Weights of a small image classifier.
Training: batches of 128, held-out accuracy 75%.
Data: trained on Sentinel-2 satellite tiles (TerraMesh), 145000 training examples.
Rows from block 3 of a small image classifier, named by matrix and row number. Rows with one number belong to one neuron. Each number is 500 + 25 x the weight over its row's rms, rounded and kept within 0 to 999. All counts start at 0. Numbers have three digits each.
After each neuron's rows are labels from the 100 images, of 14976, where the neuron reaches its largest size: "responds to" is what is common among them. Only what is clearly more common there than usual is listed. The data: Sentinel-2 satellite tiles (TerraMesh). In brackets: how many of the 100.
# gate: MLP gate (model.blocks.3.mlp.gate.weight, 320x160), inputs 0-159
# fc1: MLP up (model.blocks.3.mlp.fc1.weight, 320x160), inputs 0-159
# fc2: MLP down (model.blocks.3.mlp.fc2.weight, 160x320, transposed), outputs 0-159

gate.302:500521500430500474500500535500454500500500500500500500500553500500500500500500500500500482462500500500500548545500526520433500500484500419500522500500546500540530549481500460500500500500442500500500500500500500500500500500500544500500550500519500500500545500545500500500552500527500500455500500449553500500500475500471536531539500500437500500460500500549500500500480500500500500440500500500428500500500450500552500500455500500500500500500500500551500500500500563500527500500500500
fc1.302:500457531500500456500547500473467500500500500461500500500500456521487500500500500477500500546549500500531482500500500500556500500522500500500393500500530500500500426500500500466528500478500523551567500520474521527500500500500500500500500500447547460500500500570500548500500500500500500500500500500500500500500500500460500439500500500500536517500500500500500500445500500500500528500447475526547500500575545483500500500500500500500500500500500550500500500500521500500500500457500563
fc2.302:500500471500500562500500500609500500500515500500478500500500500500453500500500577500545537500500500500494456500500500500500500500500500500500500500440500500500500557534500500500500463404547500500452500500500488500500500500500500500500500500500417500500500500500500500500618523500500500472500434500500500500500500500500500550500524500500500500455500500500500500500500500500500466500500444518500500500500575500500546500500500500527500500500500500500538500500500500500500500500500500
responds to: trees (89)

gate.255:500500490459545500481454468500429500549500500500500500500544469500500500500500500500500474500527500480538500552500542500438553500474532447500537500500500500561519500500500469500500550500500500500457500500500500485500500491500537500524500459500438500500500500487472500489522464474500500456536500453541570500500500537486500538500500500431500500500477500548445500500500500500475536500500513464435500500500500500500500558500500519500500500500500532558500500500500500500500500500500500
fc1.255:516500534546500467500532500471486500527536500488451500460500500500500500500500500500500525500558474475500500478500500500557500527566500500458403500535500538500500456500477500500521500523500538500563500529489500523485471500500500500500500500500540453535500500551500500500500484522500544500500546528500475500500520500500485443500500500500500500500500500500465468444500478500500500500500491500500500483561500481473483500524485500500541538500464500487500500500528483469464451434500558
fc2.255:500500469500534597500500500608507484500500455500500497500478473500448514546520592435561506505500500500485443500500500500500483500494512500481500500436500500484500500500500500500478455500552500500490454500500500459500500482530472500500491514500457500485500525500500472500578527500500500500491453500504482500500500500500500517500527508500500500453500500500556500500500515500500475500500461527500500500500542501500566500500500472500500500500500500497537494500500500500500500518500490
responds to: main land cover: rangeland (53)

gate.252:500474440500500500500441500500469540500500500500500500500500500500542500500500456500500500500500483468500500500500500500500500500500500500500566500500500500500500385500573468523500500500467500500500500500500500500500500500460541500529500516561500500541500500500500466451500500500500529477500500472500500500458500536500500500500500500500500500500500500394500500480500500500500466531464500500500500533500500500555481500500500500500524500500558500500369500500500500500500500500500500
fc1.252:500500458500500500466500500500500500500500500552500500500435500537500435469500500500500500500500457500500500468500461500500500527425500500500558500538500500571500441533574500500500464500500500467422500500500500500500500435500500500500500524500500500533500500500500500500500500538500500471500556500525500561500465500500500500500500500500500500500500500451500500478471469479527476500500500544500500565471500500500500500552500500500592500477547500500500500500500500500500500500500500
fc2.252:500500500463518500445500500487469500486500519520500485490494500500500500500500554387500500464500500500500500500500500500500500517500507500543500500500500500500500500500521500500479558500499517500500500512500500456562500500545471500500525500500465476421500532475500500500500468500500486500500491500500571500569500500584500525520407500468500506500542447500500515500534440435500553500500500512500500500500500500500500500500500500500445475500500526500500492500507500500500500500493500
responds to: trees (93); main land cover: trees (74); clouds (66)

gate.283:500500500500500500500539500500500500500500455500500500500438500500500500500500500500554500500500548500500438500500500456500500500500551500500452500500500500541500500500500432500500500500500500438442500500500500500500500500544500500500500500500500449500500500500455500439500500500500500500500542500463500436500500544500448500500550500500428500500500500547500500500500571455500500431500500559500500552500500576500500500500500500500559562500500500500500500500500500500500500500500500
fc1.283:500500500500500500443500500500500500500500439500500500500500500557565426500500500425500568500500500447443544500500500500500500572500500500500500500534500500500500500500449500500500500500500558500500500500500500500500500500445500580500500500500500500500500500500500500500500500500500500500500572500561500500500500500453500500500500459500500500500500431500500500500500500435500500500500500500500500542500500500500500441500500500500500500500610500500500500500500500500500500532500500
fc2.283:500522500500500500500500500500500500468500640500500500500500500500500500500500522465500500500500500500500500474500500500500500500476500500500473454457500500500500500500500500500424500500500500500500571449500500500500500559500500500470500582500500500384500513500500500500500500557500500500500500500500500500500500500592500500500500475530500500500500500500500480500500500406500455500500500469500500500500500440500500500476500500500500500463529500500500536500500500500500500500500500
responds to: main land cover: trees (43)

gate.309:601500489500500556500500477559500500518500500500500500500500500500449500542500500500500500500474453500500500500500482500500500562500500500469500500500500436500500500500500500500500500500500500500500543500500500500571500500500435500560500500462434500500500500500500500500500519500500500500500500500500500500580500500565500500555448477500549500537543500458500500500500500500500500500500444500500500500483559458500500525473500500564500521533460500500464500463500500529500500500500500
fc1.309:523500561500500500500500527500508500500500500500500458500500500500437500550500500451500500500500500500500500530500500500500461527576500570500374534500500500500500500500500553500500465548500500500546500500500531482500500500500500500500500500500500476489500580533500518500500500500549570500500500500500500500500500500534463500500500500500500500426500500500500500500480500464500508500500500500500500500562500500500500547500500500500500500500411500500500500500459500544519500500500500
fc2.309:500500500500500500554500500596500569500500500500572526500500500500431500500500500500451500500500500500500444500552500500500568500500463500500500500500500500500500484500478549469487500500592500500464500500453500500500500471500568500500500500507500500465500493500492500493500500500500500500500583500500500500592500500500500520500500500500500500539500591486461500500500510562500500500500439500500500500500497500500500500500500500500500500500500500500500500500500500500500500500500500
responds to: snow or ice (96); main land cover: snow or ice (90)

gate.63:500537500472500500500500500500500474500500500450500500541500500423500500500500500500425500528530500500474468535500500449473563500500500500541500500500500564500500500500466500452500500500500500543500500474500500487517500500500500450500500500448553564551500513500500500500544500427529500500500500500500553500532500500454500500500500500500500500500435500578444500500500546500500500500547500500500500500500535500500537500447438500500500500500500500500533500500500500500500500500500485
fc1.63:500549500456500554548500500500500500500500500500555451547500500500500500500500567500480500500500500549500500551551500500500500500456500500524533500500500500561547500450500500460449500470543473500423474548500500465539500500500500500478478500500454500500500530500424500500567500500500500500500500500500539500500460500500500500529529500500469542500500500500500500535459543500500518500500533500500500528500500523550529500500456500500521500500500500500500500500500500500561500500500500
fc2.63:500500591500500500522500500456500500494500578500500500488470500488500500442482427556426500500500500500504500477534500500549500500517500480500500500500500500500500500520500500500519538524500500500540546500500500553500500500500500500478500459485551500500500500500476500500390471500500500531500552500500513515536500500500483454500500500500500489500500500500427500500500500558500529500500500500500500500532500500500500500500513500500595500500500500500500506500500466486502492457500527
responds to: main land cover: rangeland (76)

gate.89:500500476465500517500500457542500500500452466500549500536565516437500536567500531450500500500500500500500472513509500500434540500484500500500500471465557519500500524469463500500500500455500470500500500466500500482525500500530500500500485474500484545500471500471500500500538471451534500500500500453500538466535500500500535545531500479500481500500500500518477500541448500500500528500518500464451500500471500500500530500445500500500500519500500500534500500471500541524508500535552453
fc1.89:538442522555500500514542500500500516500500515500439547482500536500462500500558500500500535474500464485500500500500500500530454500563464500463396537500463500471461500561500514500545454522500500532551500500500500500500470533500500500537500515500536500500500500500500500536500500500500500500500500500500449525500529500522500465484500500500531475514500525500525500480500500500464460500500452500500500534521500465449500500533564500500500500479458500452500500500500500500500500500500500
fc2.89:500500396500500569481500500557500474508500397500542500500500500500500465517500584461556442500500495500488482500500500500470500500493500513500500500496500500500500500458500528500466460500500500488500500500474500463484500500500500500530491526500495500500500519500500448500618500489500500476500500500500500484477500500500500520500515500500500500493500500500548500500494500459500471500500460500500500500500500515500576500500500500500500500500500500500500500491500577500481500532500477
responds to: main land cover: rangeland (83)

gate.39:500554500500500558500500439500500500500460520500500500500546500461444500500545469500457500500500500500500500500500500500500545475500500500500500500422500500500500500500500567500500500500537500500500500500525465500537500500553500500500500500535500542500500500500519500500500500500563542521500500455454500453500539467500500500500500466500500500500450547551500500547500500500500500548533500468500553500500534500500520500451500500500447500440500500500448535500500500543500500500500442
fc1.39:443500459500531500500500465500500468500500500500536500500500500461500500456500500500500500500500571519471500500500500500500500471500500464500562500500500500441500500442530500500453500500543500500500454500500500470458500500500552579500500542500500500570500444452500500500500500500500500500562500500461500539459500500500500444451500500500500500500500500500500500500500500500554500500523526500475464500500500500539500500500461500500500451500500500500453500566546500455500500500500469
fc2.39:500500450481500500500500500540559566500488500500500500500623491486561500562537457480500535500500500514500500500500448531468500522500500504500500500443500500500500500585500487500548500500500500474461500477500500500528500500500500535500482449500467500500500500464500485500500481500500484500500418500500459479522524472500520543514500500500500500500524500500440500500500500500500562500500531455500500500500532500500500524500500500500474500500500500500500500460500500522500500453500500
responds to: snow or ice (97); main land cover: snow or ice (94)

gate.161:500500500500500500500500468500500482500500500500578500520459500448500500500500500500466500500500566500454500500500500500500500500500500554539430500500500540500457500433481566448464500461500500500549523500500500500500500479500500484500500500500500500500439500474562500500500500500500500558500527500500500560500500500500500452460500500535500451500500500500500500520470526500500500543500500500500500500500500500500559500500461466500500500442500454484534534539500500540532500500557500
fc1.161:500500500500500500500535500500500500500500482561500500526459500539557500500478500524500500500542500500500500528534500500500500500419516431500551500500500500589536523535469453524474500500500500474500500500545500500500500500500500500500500477541465500500500500464500500438516500500500500500471500500500500500472456500458500580500500519500478500500500500531500525500500500500464500467500531500500500500461500500500500500500500500500554558500569500500540500500438500500500577500500500
fc2.161:500500464500500500546500500500500500500500547500512500500420500500469500371500486594465576500517500500500448500552500467564518500500490500500500500500500500500491500500527500500500502525530500500500500500500500525500500500534500508451513500500542500525500500500500500500500500500500500572500544500500509500504500500500500452500537500500500500510500500500448500500500500500500500500500493500500500500500500500500537500500441500500520500500500500500500500588500419500500500478500500
responds to: crops (68); water (66); built area (65); bare ground (53)

gate.158:500439477500464500500500500500539565462500559500500573427500500500500500500500500500439500500500500457500500500421500500582500500500482500456500500500528500477464500500500500500538500500500500439530500500500500500500500500500546500500543500500500500500500500500500500394500500500500500500500500500500500500500500500556500500500500500500500500500500500500500500500500500500500473500500440500500532500427500500500447500500500500500500447500595500500500500500500500500500500500500500
fc1.158:500500500552500500500500500500527500500500500500500500464500500500500500500500461500500500445500500500500561500500500545500450500500500454500500535500500419500500453500500500500500500500532500500500500500468500500500500544451531500500500500500500531500500450500500500435500500500483500500500459500500500500457500500500434500500500500500500500571500500500584500500500500457500500500500536500500500500500500463542500500500500500500428459500584500500500456525443500500500574500452462
fc2.158:500500500500500500500500500500500500500500500500500478481432500500424500349500500500500500500500500500500500500500500500595500500500500500500500500500500500500500500596500500500500500500500500500500500500500500500500500500500500500500500500488533500500500500500500500500500478500500486500500500500500500523500513500500500500500500500459500500425611500500500500500500500500500500500500500500500500500514500486500500500500500500500657486500500500500500500500500500484500500500500500
responds to: main land cover: trees (49)

gate.301:559500500533500500549554500500500585557500500500500500500449500500500500500500500500500500556500500500500500500455500500500500572451500431500500500425554500500500500500540500552500500547500500532500500500500500550500500500500500500500500500500500535500500500559554500500500500500500459500500500500500500500500500568466500500500457500500458500442432500500427500500500500500500500500500500500500500500500552500500500457500552500500500500500500500500500500500500500500500500540500500
fc1.301:500500553500448425500500500500500500500500500500500500500500500563500500500500500500500500500540540500500445500500500500500500500500439500500500500500500500500500500500500500447500500500500500500533500500500500500500500457500555468500500536500448552500500500500500500532500536500456465500500500500545500500500444500500500500500500500500443500500500500500500500500500500548500500500429445500500500421500571563500500457500463500500577500538500500500500557500500537500500500500500559
fc2.301:500500500608456500500500500500500500500500500500500500500500500500500500654500500500500425500500500500500595500500500549500500500500500466500500500500500500500500500500500500500500500500500500500500536500500500500500500500500500500500462500500554500500500500500500500500500500585500500500500500500500500500500500500500500500500500500500500500562500500500500500500500471500463500500500500500476500479500500533470500500500500500500500500500500500470500500353500500500500500500500500
responds to: main land cover: rangeland (41)

gate.286:500500500532500500500500500500500500572500500500500564500500500500500500500500477422500500448500500462531500500500500500460500563426500500500500539500500500500500500500500500500500500500429500500393556500500500500500438500500500500500500500500408500500592500500500500500500556500500500405500500446500500500500500500500500500500500500500500500500500500500500500500500500500500500500500500500558500500500500500500500500500536500500500500500500500500500520463500500500440500500500500
fc1.286:500500456500500500462500500500500500500500577500500500500500500500500454479463500500500500500417500468500500500500500500548500500500500500500500442500500500500500500500500500500500500500544464500500500500500500500500500546540500424500500525500500500455500500500500500500421500500500500535500443500542500500500500500500500566460500500524500500500500500500500500539500500500500500500500500500500500500500460409500500500500500500500415431462600500500500500500534500500500500555500500
fc2.286:500500381500500406500500500500500500500508500500500522500500500500571500500500439500500500500500500500500500500500500500500500500500500500500500500546500500500500500500500457500500500500398500500500499479500500500551500500521560500526482441500500500562500500500500520482500500500500500500500500500500500474500500482500500500500500500500500500500473500500404500500500500500500500500500500500500500500500554500500500500500500500500618500500500500489500500595500500500500500500500500
responds to: main land cover: trees (43); clouds (38)

gate.133:467500539500456500500500524448500500500500574547459500500500500500500500500500448563500500500458500500500500500500500500500428526500500500500457455500500500570500567500500500547500500455445500556500500500545541478500500556534500500500534500500500449500500500500469524500500500500500500500500500500500500500500500450500500500500500500500500500500500500586500500500500500500500500462574500500500500544540500446500500500500500500500500500500500500500564500500465500500500500500453500
fc1.133:450475500500529500500500500500500500500438500500500500500500534433500573500500500418500500537500500500500500500500576478500500500500500500500445500500500500500500447500500500422500500500543500500500500500500500467500500422500500500500500500500525500545450556544474500500500500500500564500500500500466500500500500500441500467500500500500500500444500500545500500500383500500500500475500500500500500500542500500500500549500500500459500500500500500500500500500500500500500500500500500
fc2.133:500500500527500508454500514500554500485500556534482500500556512515500500465500500500500579446500439500473500500500500475509454516486500485500500500500500500500500500500500500500431452513500500500500500500571500500550500500500427500470500500500500500429500507500509500500476500500500500500500500500500420518444500500500500500500500500500500522500500434500500500500500492500500500500513544471500500513500500522500500500500500483521401500500500500485500500500500455528556500455500441
responds to: main land cover: trees (53); flooded vegetation (27)

gate.52:500500554500500500500500500500500556500500500500434455500500500460500500549500440500500500553542500447500500500545461500500500549500500559500416500500500548500466464546500500500500457500439500500540536500500500500542500500500500500454457500500500500500500500556500500500455500500500500500500455500500500500500500500500475500500500455500500500500500500533500500552500500562500500500500500500500500500500572500460500500500500500526500500500432500500500500500500500500549444500500500
fc1.52:500449454500500500500500500500500500559500500465448500500500500540563500556556500500500500500500500500500500500500500500500541500500500500500500500500536500500549500441500449500569500500500559500541500500500500500500500500500500500500500500500500500568500500456461500500500500500500539500500500500441500530428446500500500454500500500500500462455500464500500500500500500500500500500500460500500533500500500500500500500500457550500554500447500462476537500500500532500500500592500500
fc2.52:500525500500500500500500500500500500521500500535500500500500500500500500500469500500500394500500500500500500500500500500428500500500500500562500500500500500500500423500500500500500500500500500500500500500500500500500500500500423454500500500500500500490500500500500500500375500500500500500500500457525458500500500500500500500500500500469500500500500500500500480541500500485500500484500553500493500520529500538500500500500500552465500500500500521500500500407500500519500500642500500
responds to: main land cover: trees (43); flooded vegetation (31)

gate.167:500500500500500500500500500500500487500500500500500500463440500500465500440500539500500500500500500500419500478500500500548500528546500522500475500500500443448500500466500558489454500500561530500512517500455500500500500500500500500500500500500542500500500500470546452500500500500500500500530500550500500572500500500500500458500500500500536530500500465572536500463500500500538500468540500500500500549500500452519500518500500457500445500453578478500500500545500500500500533500500487
fc1.167:500545500460500500529461500500500500500500446500554500500500489429500576500486500500500500530500552521500500500500556500500500500500508551500448500500563578451519519442485500500479482474514487531537500500500500464500500500529500500463500479484529500500500500500500517500585483446484500500500492500467500480500477500500548500520500500528500500438500488500500500523454548500500500500500500500500500454500500500500531500500500475500500521500435500528514500500500500500560500500500500
fc2.167:508500505507470488500500500500500500500500500500549551500620500500518532572523474461482424500475539500535508500524500553441500500500500500500481500500500500500500500465500500463488489500500500519500500471500500500500526558503500531500471500500500515490500454500500520489500500500494500500500500500500475478500500500514500527500534500500500491589500516524500500508500549483500479500500500454500500468485500500500500500500500500520415500500500500500467500438500583500511492483507457
responds to: main land cover: trees (44); flooded vegetation (26)

gate.144:500524444500500562500500476534500538500446500500500465500500526500482500500500500470500466490462518500479452500500500500460500500437500484515545500449516473500500536500500533472529500500525500468466500500500500468500472437500500449534500500500469532461479500500500500500529466461559500470500464500500531516523500500500500530500500500500500528452500532500500517544500500500500500480500500459500537539487500486521500500500518500500487500500530500500500500469451518548500544595522445
fc1.144:500478500500537500500500500500500539500500500500415468474535448544472500525500500500544466500478450462534500537500500537462500500484538500485533500500500500500490500532500500500560500514500524500462500543500524500467472513465500500554531516500453471500515552540477513543481500500531523500500454481528500500500492544527500500500500500464525500500500500500558500500527500469500500500472500500466500530500500500531490541500545540479500468561513512517500450447500500474459500500482500
fc2.144:500500484554500431507500500432465490500500478500535516511484500500514500475500489559523434478500500500555596500500495500500483500500521500500502500611500500500500492500500500500500539500477500500525500500500500500443495515432547509500507511505529500500500500500500473500500473500500500500500562489500481487500500500500500500484447500490473500597507511500500500474548500500500489500500511500500498500500467500500500500500483500500500482500500509510500500552500517500427500467500521
responds to: snow or ice (64); main land cover: snow or ice (57)

gate.276:565500500500464500500500550500526500555500500500500500465500553500500500444500500500500500532500500500500500500500500467500500500588500500432438500500500432500500416500500500500500500500500500500500500500500500500500500500500500500500562500500545500500500500500500500544500500500500500535500500500500500500500500448566448500500452459500500500500500500500500500500500420500500500500500500500500500500574500500500500549500500500500500524500500500500500500500500500557500500405461500
fc1.276:500500500500500500500500500432500418500500500500500500500500500500568500500500500456500500500549500500500500500448500479548500500574500500500500462555500500430500500500500500500500461500500500500623562500500500500500500500500500550446500500500500453500591500500562500500500500500500500500500500500500500500500500500500500500500500500500500500500500500500470500500500439500500500460500500500441500474500500500500500500543500500544500545500500475500500500500500453500500500500500500
fc2.276:500500500534500500500500500500500500500500500544500500500500500500590478500500500500500500500500500500500500500500500500433500500500567500500500500679500500500500500500500500500500500500500500500500500500500500500432500500500581500500480500500500500500500500500500500500500500500500500500500500500500500483500500500500500500477500500500500500500500500500500500500537500580500540500500660500500500500500500500500500500500500500500500500500500500500500500500500500500500500500500500
responds to: water (92); main land cover: water (73)

gate.207:531500500500460500500500500500500500500500500500500547500500555500500500500565500500500562500500500500500446500500472500500500500500500500500500500500500443549500500500500500500500500545500500500413536500500500500500500583500500500500500500500407538473545477440500446500500500500532500450500500500477500463468500500571500500500533500500500500500469500500500564500578520468500500500500500500500500544439500500500500500500500500474500500480500464500449500500500500500500500500500464
fc1.207:500500500500500466500479500500500500500480500500554500500457460500533500500500500500500473500500563500500500500500500473555532518500500500500500500500500500477500476456442500457500500500500500500500500500445500455500529429500500500500500452429500549552500500479500500404524500500500500500500538500539539500500527540500500500500486500489532500500500458500500500500500500562532500459500470500500469500451500532500500500464442500500546500500586543500500500500536500500500500500500500
fc2.207:500513500476500500500514500500528500525500567500395518500500500518500500500500387529505609430525500500500500500500500432500460500500500500500500500500500482488500500526500500557500500500500500500500500500540500500500500504500469500500528500500452500500509511500500500500500500584483519500500500476520415500422500500500500500483544500500500500463500500469500500500500500464500500500500563483500500500500500500500500500500500500500500500500500500500500500539500500500500500500500500
responds to: water (71); main land cover: water (35)

gate.157:500500500500445472526500500500533500522500500500500500500500543500500500500548458500469500500500500500500500500500481500500500500500475500500431500500500576500500500471461500500500454535500500500500535453563500534500500500500500500500426441500500500527500500468500500500532500500500500500500500500500451454500500500500471500500500479542500455500500500500500538500500553489500500500533500500500500500500576536500500464500456500500598500480442474500500500500500500537500500441574500
fc1.157:464500453500500500500500533512517462500500500536540500500500500478500500500458500500500500533500561547469500472500485500563465481500500500484500500500500500500500415448500522500437500473500473500500500500500500500500500463500500500464500521445551527500500500500541470448523521519462458562500500546500456562500467500500500500500500535500536500500537500500500500500500500500555469472500500500500500500476461553531538500500500468487500542500500525500543472558500486500500500500500500
fc2.157:500500500500500485500500500500539500500500527500500511500500500500540500455500471500500593500514500500500426500500500500492500500500532500415500500500500500500500494500500470506550517500509508500500444480500500465507500495500566521500500434500465500500500500500500500500554459500500500500500444500500500483476500509500500500500552500500468500500452500500445500500553540522500551508500517500500491482500562517500490497500407500500530500500510505500500500574500445515504500451492500
responds to: snow or ice (57); clouds (39)

gate.126:500474500500500500500500500500500500500500500500500500454500500500500479421441500591500500500488579500500500500445500500500500500500500500500500451500500464419473500500500500500500542500547500466500500500458500537455500500500500500500548500500500500500500500500552500421500500500515500570500500500500524500500537500500500454438500500500500500551500500500500500500548500500591500526500500472500500500500500500500500500500500500500478459500500500500476500565500500500458523500500500
fc1.126:500440500552500500500500500500500486500500500500500500440500500589500500500500500500538500463500435500500500466500500500500500500500500500477574500516500500500500447500500500500500500519500515500500500500500500500500500500471500500500500500473500500500568457500500500457500500581500430500500500500500500500483474500553500500500500542468570500500500500500500562500500500514500500500500500500500500500421500552535500500500500500500500500500582500500460446500500500467500500431500500
fc2.126:500489500500500500470500500500500500500500500500460474500381500500500500364500500500500500500500500500500511500500500500597500500500500500500500500500512500500500500540500500500500500500500500500625500500500500500500500500500500500500500500500557500452500552500500500500500473500500500500500500500500500523500500500485500500500500500500500507401590453500500500500500466500500500500500500529500500500500456500500558508500500500500500500500500500500500500500500500500500500500500500
responds to: crops (70); built area (67); main land cover: crops (43)

gate.127:500447500500500500500500525500500500533500500500500500500500472500500435500547532460500500500500500500500500500500500500500500500572500500454469500500500500427500500466500500500500500500500500500525500500500500500500500500500458500500500573500500500560500500500500439500500500541500549500467484500500462500500500500500471474500442500465500500500560500500598500500500500439500423500500422500500500551500500500521500500500500500500500500480500475500573500500500500532500537548500500
fc1.127:500500500538500500500500444500455585500500500500500500500431500500500500500500436500500500476469500500500563500458500474555500500500500458524481473500500500500500500500456500481500552500500500500500500500500500569500500500500569500553500500524500533500500500500500470500500529500500500500500500500500533500500533474500500500500500500500569443500500500500500481456500468500500500500500500500469534500520500500460500500532500549500500456500500532500593549500500500500500500571500536
fc2.127:500500500458500500516517500500500591500485442500500447500408500500500500500500500500500500500500516500500482500500500500500554500500434500500481476459500500566500500525500500500569500500500517500435500500500479500500500500500500500500500500500500500558500500500507500500500500500500500500500500500500500500500500500440500500500500500500500513433500585500445478500500500500500515500500500521500500500522500500500500500500500500500661500500500500500500500500500500500500500500500500
responds to: water (80); main land cover: water (54); flooded vegetation (33)

gate.203:500478533500500500523500484500500530500467500468500500500534509474450500500512500477500500525500500462500437500500500500523500500571490574472419500449533529441449500500462541470500485500541476534551500475500483518478479525543471520500477500471548500500484500500500500526470500477500541500522500500469500474514542500500500453500500483500517467461481523500500509500500500500500500550477452500500517500540531448458500500500500500500500500477464500500500509474526520515482473450513500
fc1.203:462519445467500500515462500500466500478477479500540500519500500470517523500478500500500466500523554516500500509500547459486537468483500500500500459556541523509500500500480500479512500500500500500500479500500500487500500451500549459500489486528500534500472500482500500453532471464500500500500533475500542500500500520427520527500500500500500500500462528591449500500438534500500500485530500500481500477500500473476519500474462500474523500500538500532552553540500500500517520546545500
fc2.203:500490574500540484500500500516500489500500500500462463500561489500461518571500517437580500520500500500559500500465481555468473500500542500478500500500500500448506500492500487500539500519500500500500467500500500491500455500453477500500494500498500473528500541500500500500500500500500496480500489500500473487487500501516510480518500508500500500474500500519609500500541500500492479500493500500465489500500500500500500500500587500500465500510500506500500472410500532500460486530500525
responds to: water (69); flooded vegetation (27)

gate.220:477500500533457500500521500483529500500500561534461526546500500500520437500500450500500500500454469500500500535522500500500500469500500500500500500500455477500470500500474500500500500500500459500570535500557500558500500533500523461524500500551544484500500500500500500467445500500534500500500500479500500534500500500479500516448531500500474500500500500581500500548448500500451500500548519469500500500543500435469500479500545517474479500500500500500539500480500500500500556514500481
fc1.220:514519486500460469453500500473468500537500500500500527500528531563544500500552500500472473474500464500500500500500500475500500521500471443516527500500500500549485500518443500547500500472500500500500545455533479529530536550500500500528500460536478516500541500492541500418500500500467500458500500453528516447500500500500500543519500460462469500534500470518453516500500500474455527500500500472478500470500521500466500465500515500500500500481525500500500529514472500524500548462500500
fc2.220:500500500529485500539500500487500440500500500500562492492422500500500500444500526569500500557500500500500487500500500500558500500503482495469500500542500500481500477406500500500451500500500500500532500500500500532500500512500523500484504500494538500559500484500500500500500524500500500529500572514500500524479496500465500429500512494500500500527444476500500500482500500500500483500490487521500500500500481500500500500500456500488630500500500500500500500526500437515500500500500524
responds to: water (93); main land cover: water (76); flooded vegetation (30)

gate.8:500500500500466500500500500500500500500500500500550458500500500453470500500500500500500500500500500566500524500500500500500500500614500500500500500532500500500500500500500539500451500500500462500500500500500500500500500472500473500500521500500591530500500500500500481500500529500500500555500500500458500500500500463500466376500500480500500529457500451500500449500500500500500500500500539500500500500598500500500500500522500500472500500467421474500500500500500500500559500500500500
fc1.8:500500500464552500500474500500500500500447500530500500500500500500472500500500500500500500428404500500500500500500500545500500500500500500500500500500500500500500611500441540500500560500545451500500500500500500500500500459457500447500529500500500500466452459500500500500500500500500500500500500544500541500540500500500547500500500500500500500500500500500500500500500500500500472500500500500500500500500500500500500500450500500500425500500576500551500500500479500500500550593500500
fc2.8:500500570500500555500500500544500500500509500500500500500500500500500500500500500409500500500500500500458455500500454500500500509500500500522500509426500487500500500500526500500480447500500500500500539500500500539500500500500500500500500524500526500500500500500500500500466571500500500456500608500513524508500500500500500500500500500500500500500500500500500500500457501500473448500500500500500500500500500500500500500500604455500500500500500500500500500355500500482536500505500500
responds to: water (67); built area (65); clouds (47); flooded vegetation (28)

gate.179:500500500500500500500500469500500522500500500500500534500500518500462500500500500435522476462500440470480500466428500460500500500500471500500500500446500388500483500500500539500500500500523500444461562500444500500500500500500454500500500500500500500469500552500500457500500500500558500500500500500500500500500500500500466500500443500453500544500500500500500566439554500500500500500500500534500564500500500500500473500500525500500500500500500470500472500500500500546452500459500472
fc1.179:500500563500500500523500500500471500581469500500500500535582500477460551571500500500500500500500500500536500500512500515453500500500500500500422500447500528500500500526476500500500500500462500500500500479526515500500472525500456500500471500500500500486500571500500500599500500500500500453500471442500500500500500500500500500500500500500500500500500500500500480516500509500443500500500500528500500500500551460500500500500500500500500500500388500500500500500500500500500432500500500
fc2.179:500500459500500578500500500500500500500494443448583500508500500500411500500500500500500407500500587500500500500500500526459577500500500500500500500500488476500500500426500500500500500500500481500500500500500492500500500500500567500500500500500500539500500492517500522500563500398500489500500519500492500475500500500500500447473500500500493491535500543500583500531500549500500500500500478500500509500507500500500500500510500500500500500500500500500500500515500500500500500500500483
responds to: snow or ice (95); main land cover: snow or ice (89)

gate.180:500500500481500536500474500521561480500500500500500500551500500500500500539500500479500511500500500538456500500500500500500456500456500525500500536473500500469500500470533500500478444500549500500500480500500500477500500462500500445500500500500562500500458500500500500500545500500500500532500500500463468567477500451457500500500557500529500500445500500500500500549448512500500450500500500500500500500500500500500560500500500477471500542500500500449500500500448525500544524613500467
fc1.180:500466500500500468500500534500500500500500471466500485500500500500500500535500500483547500500553482500500500456500500500570455500546536500500438557500500559500532500500500480500500472500477500500500500500449500500500500469500500557466468500446543500541500500500450465568560535500448500533500500500500500500500500510514500450500435500484500500500500477500500500500500500500500500470500500544500459482525500500538500500500500500500500500500404500500500500554539500500500500500500532
fc2.180:500500510500485427453500500416416500500500500500500500500500500500522500554500500500500475500500500500500564500500500500500500500500494500500500500543500500587500500491500500500500543500426500516458569496481500522500475500448485500500500510500500500564500500500500516500527520500500506436500500500509500500515500500532500553500435500475500500544500443487484483500500490384500509500500500500500500500500531500500452506500500500500500500500500500500500500480500500500500500500500500
responds to: snow or ice (64); main land cover: snow or ice (54)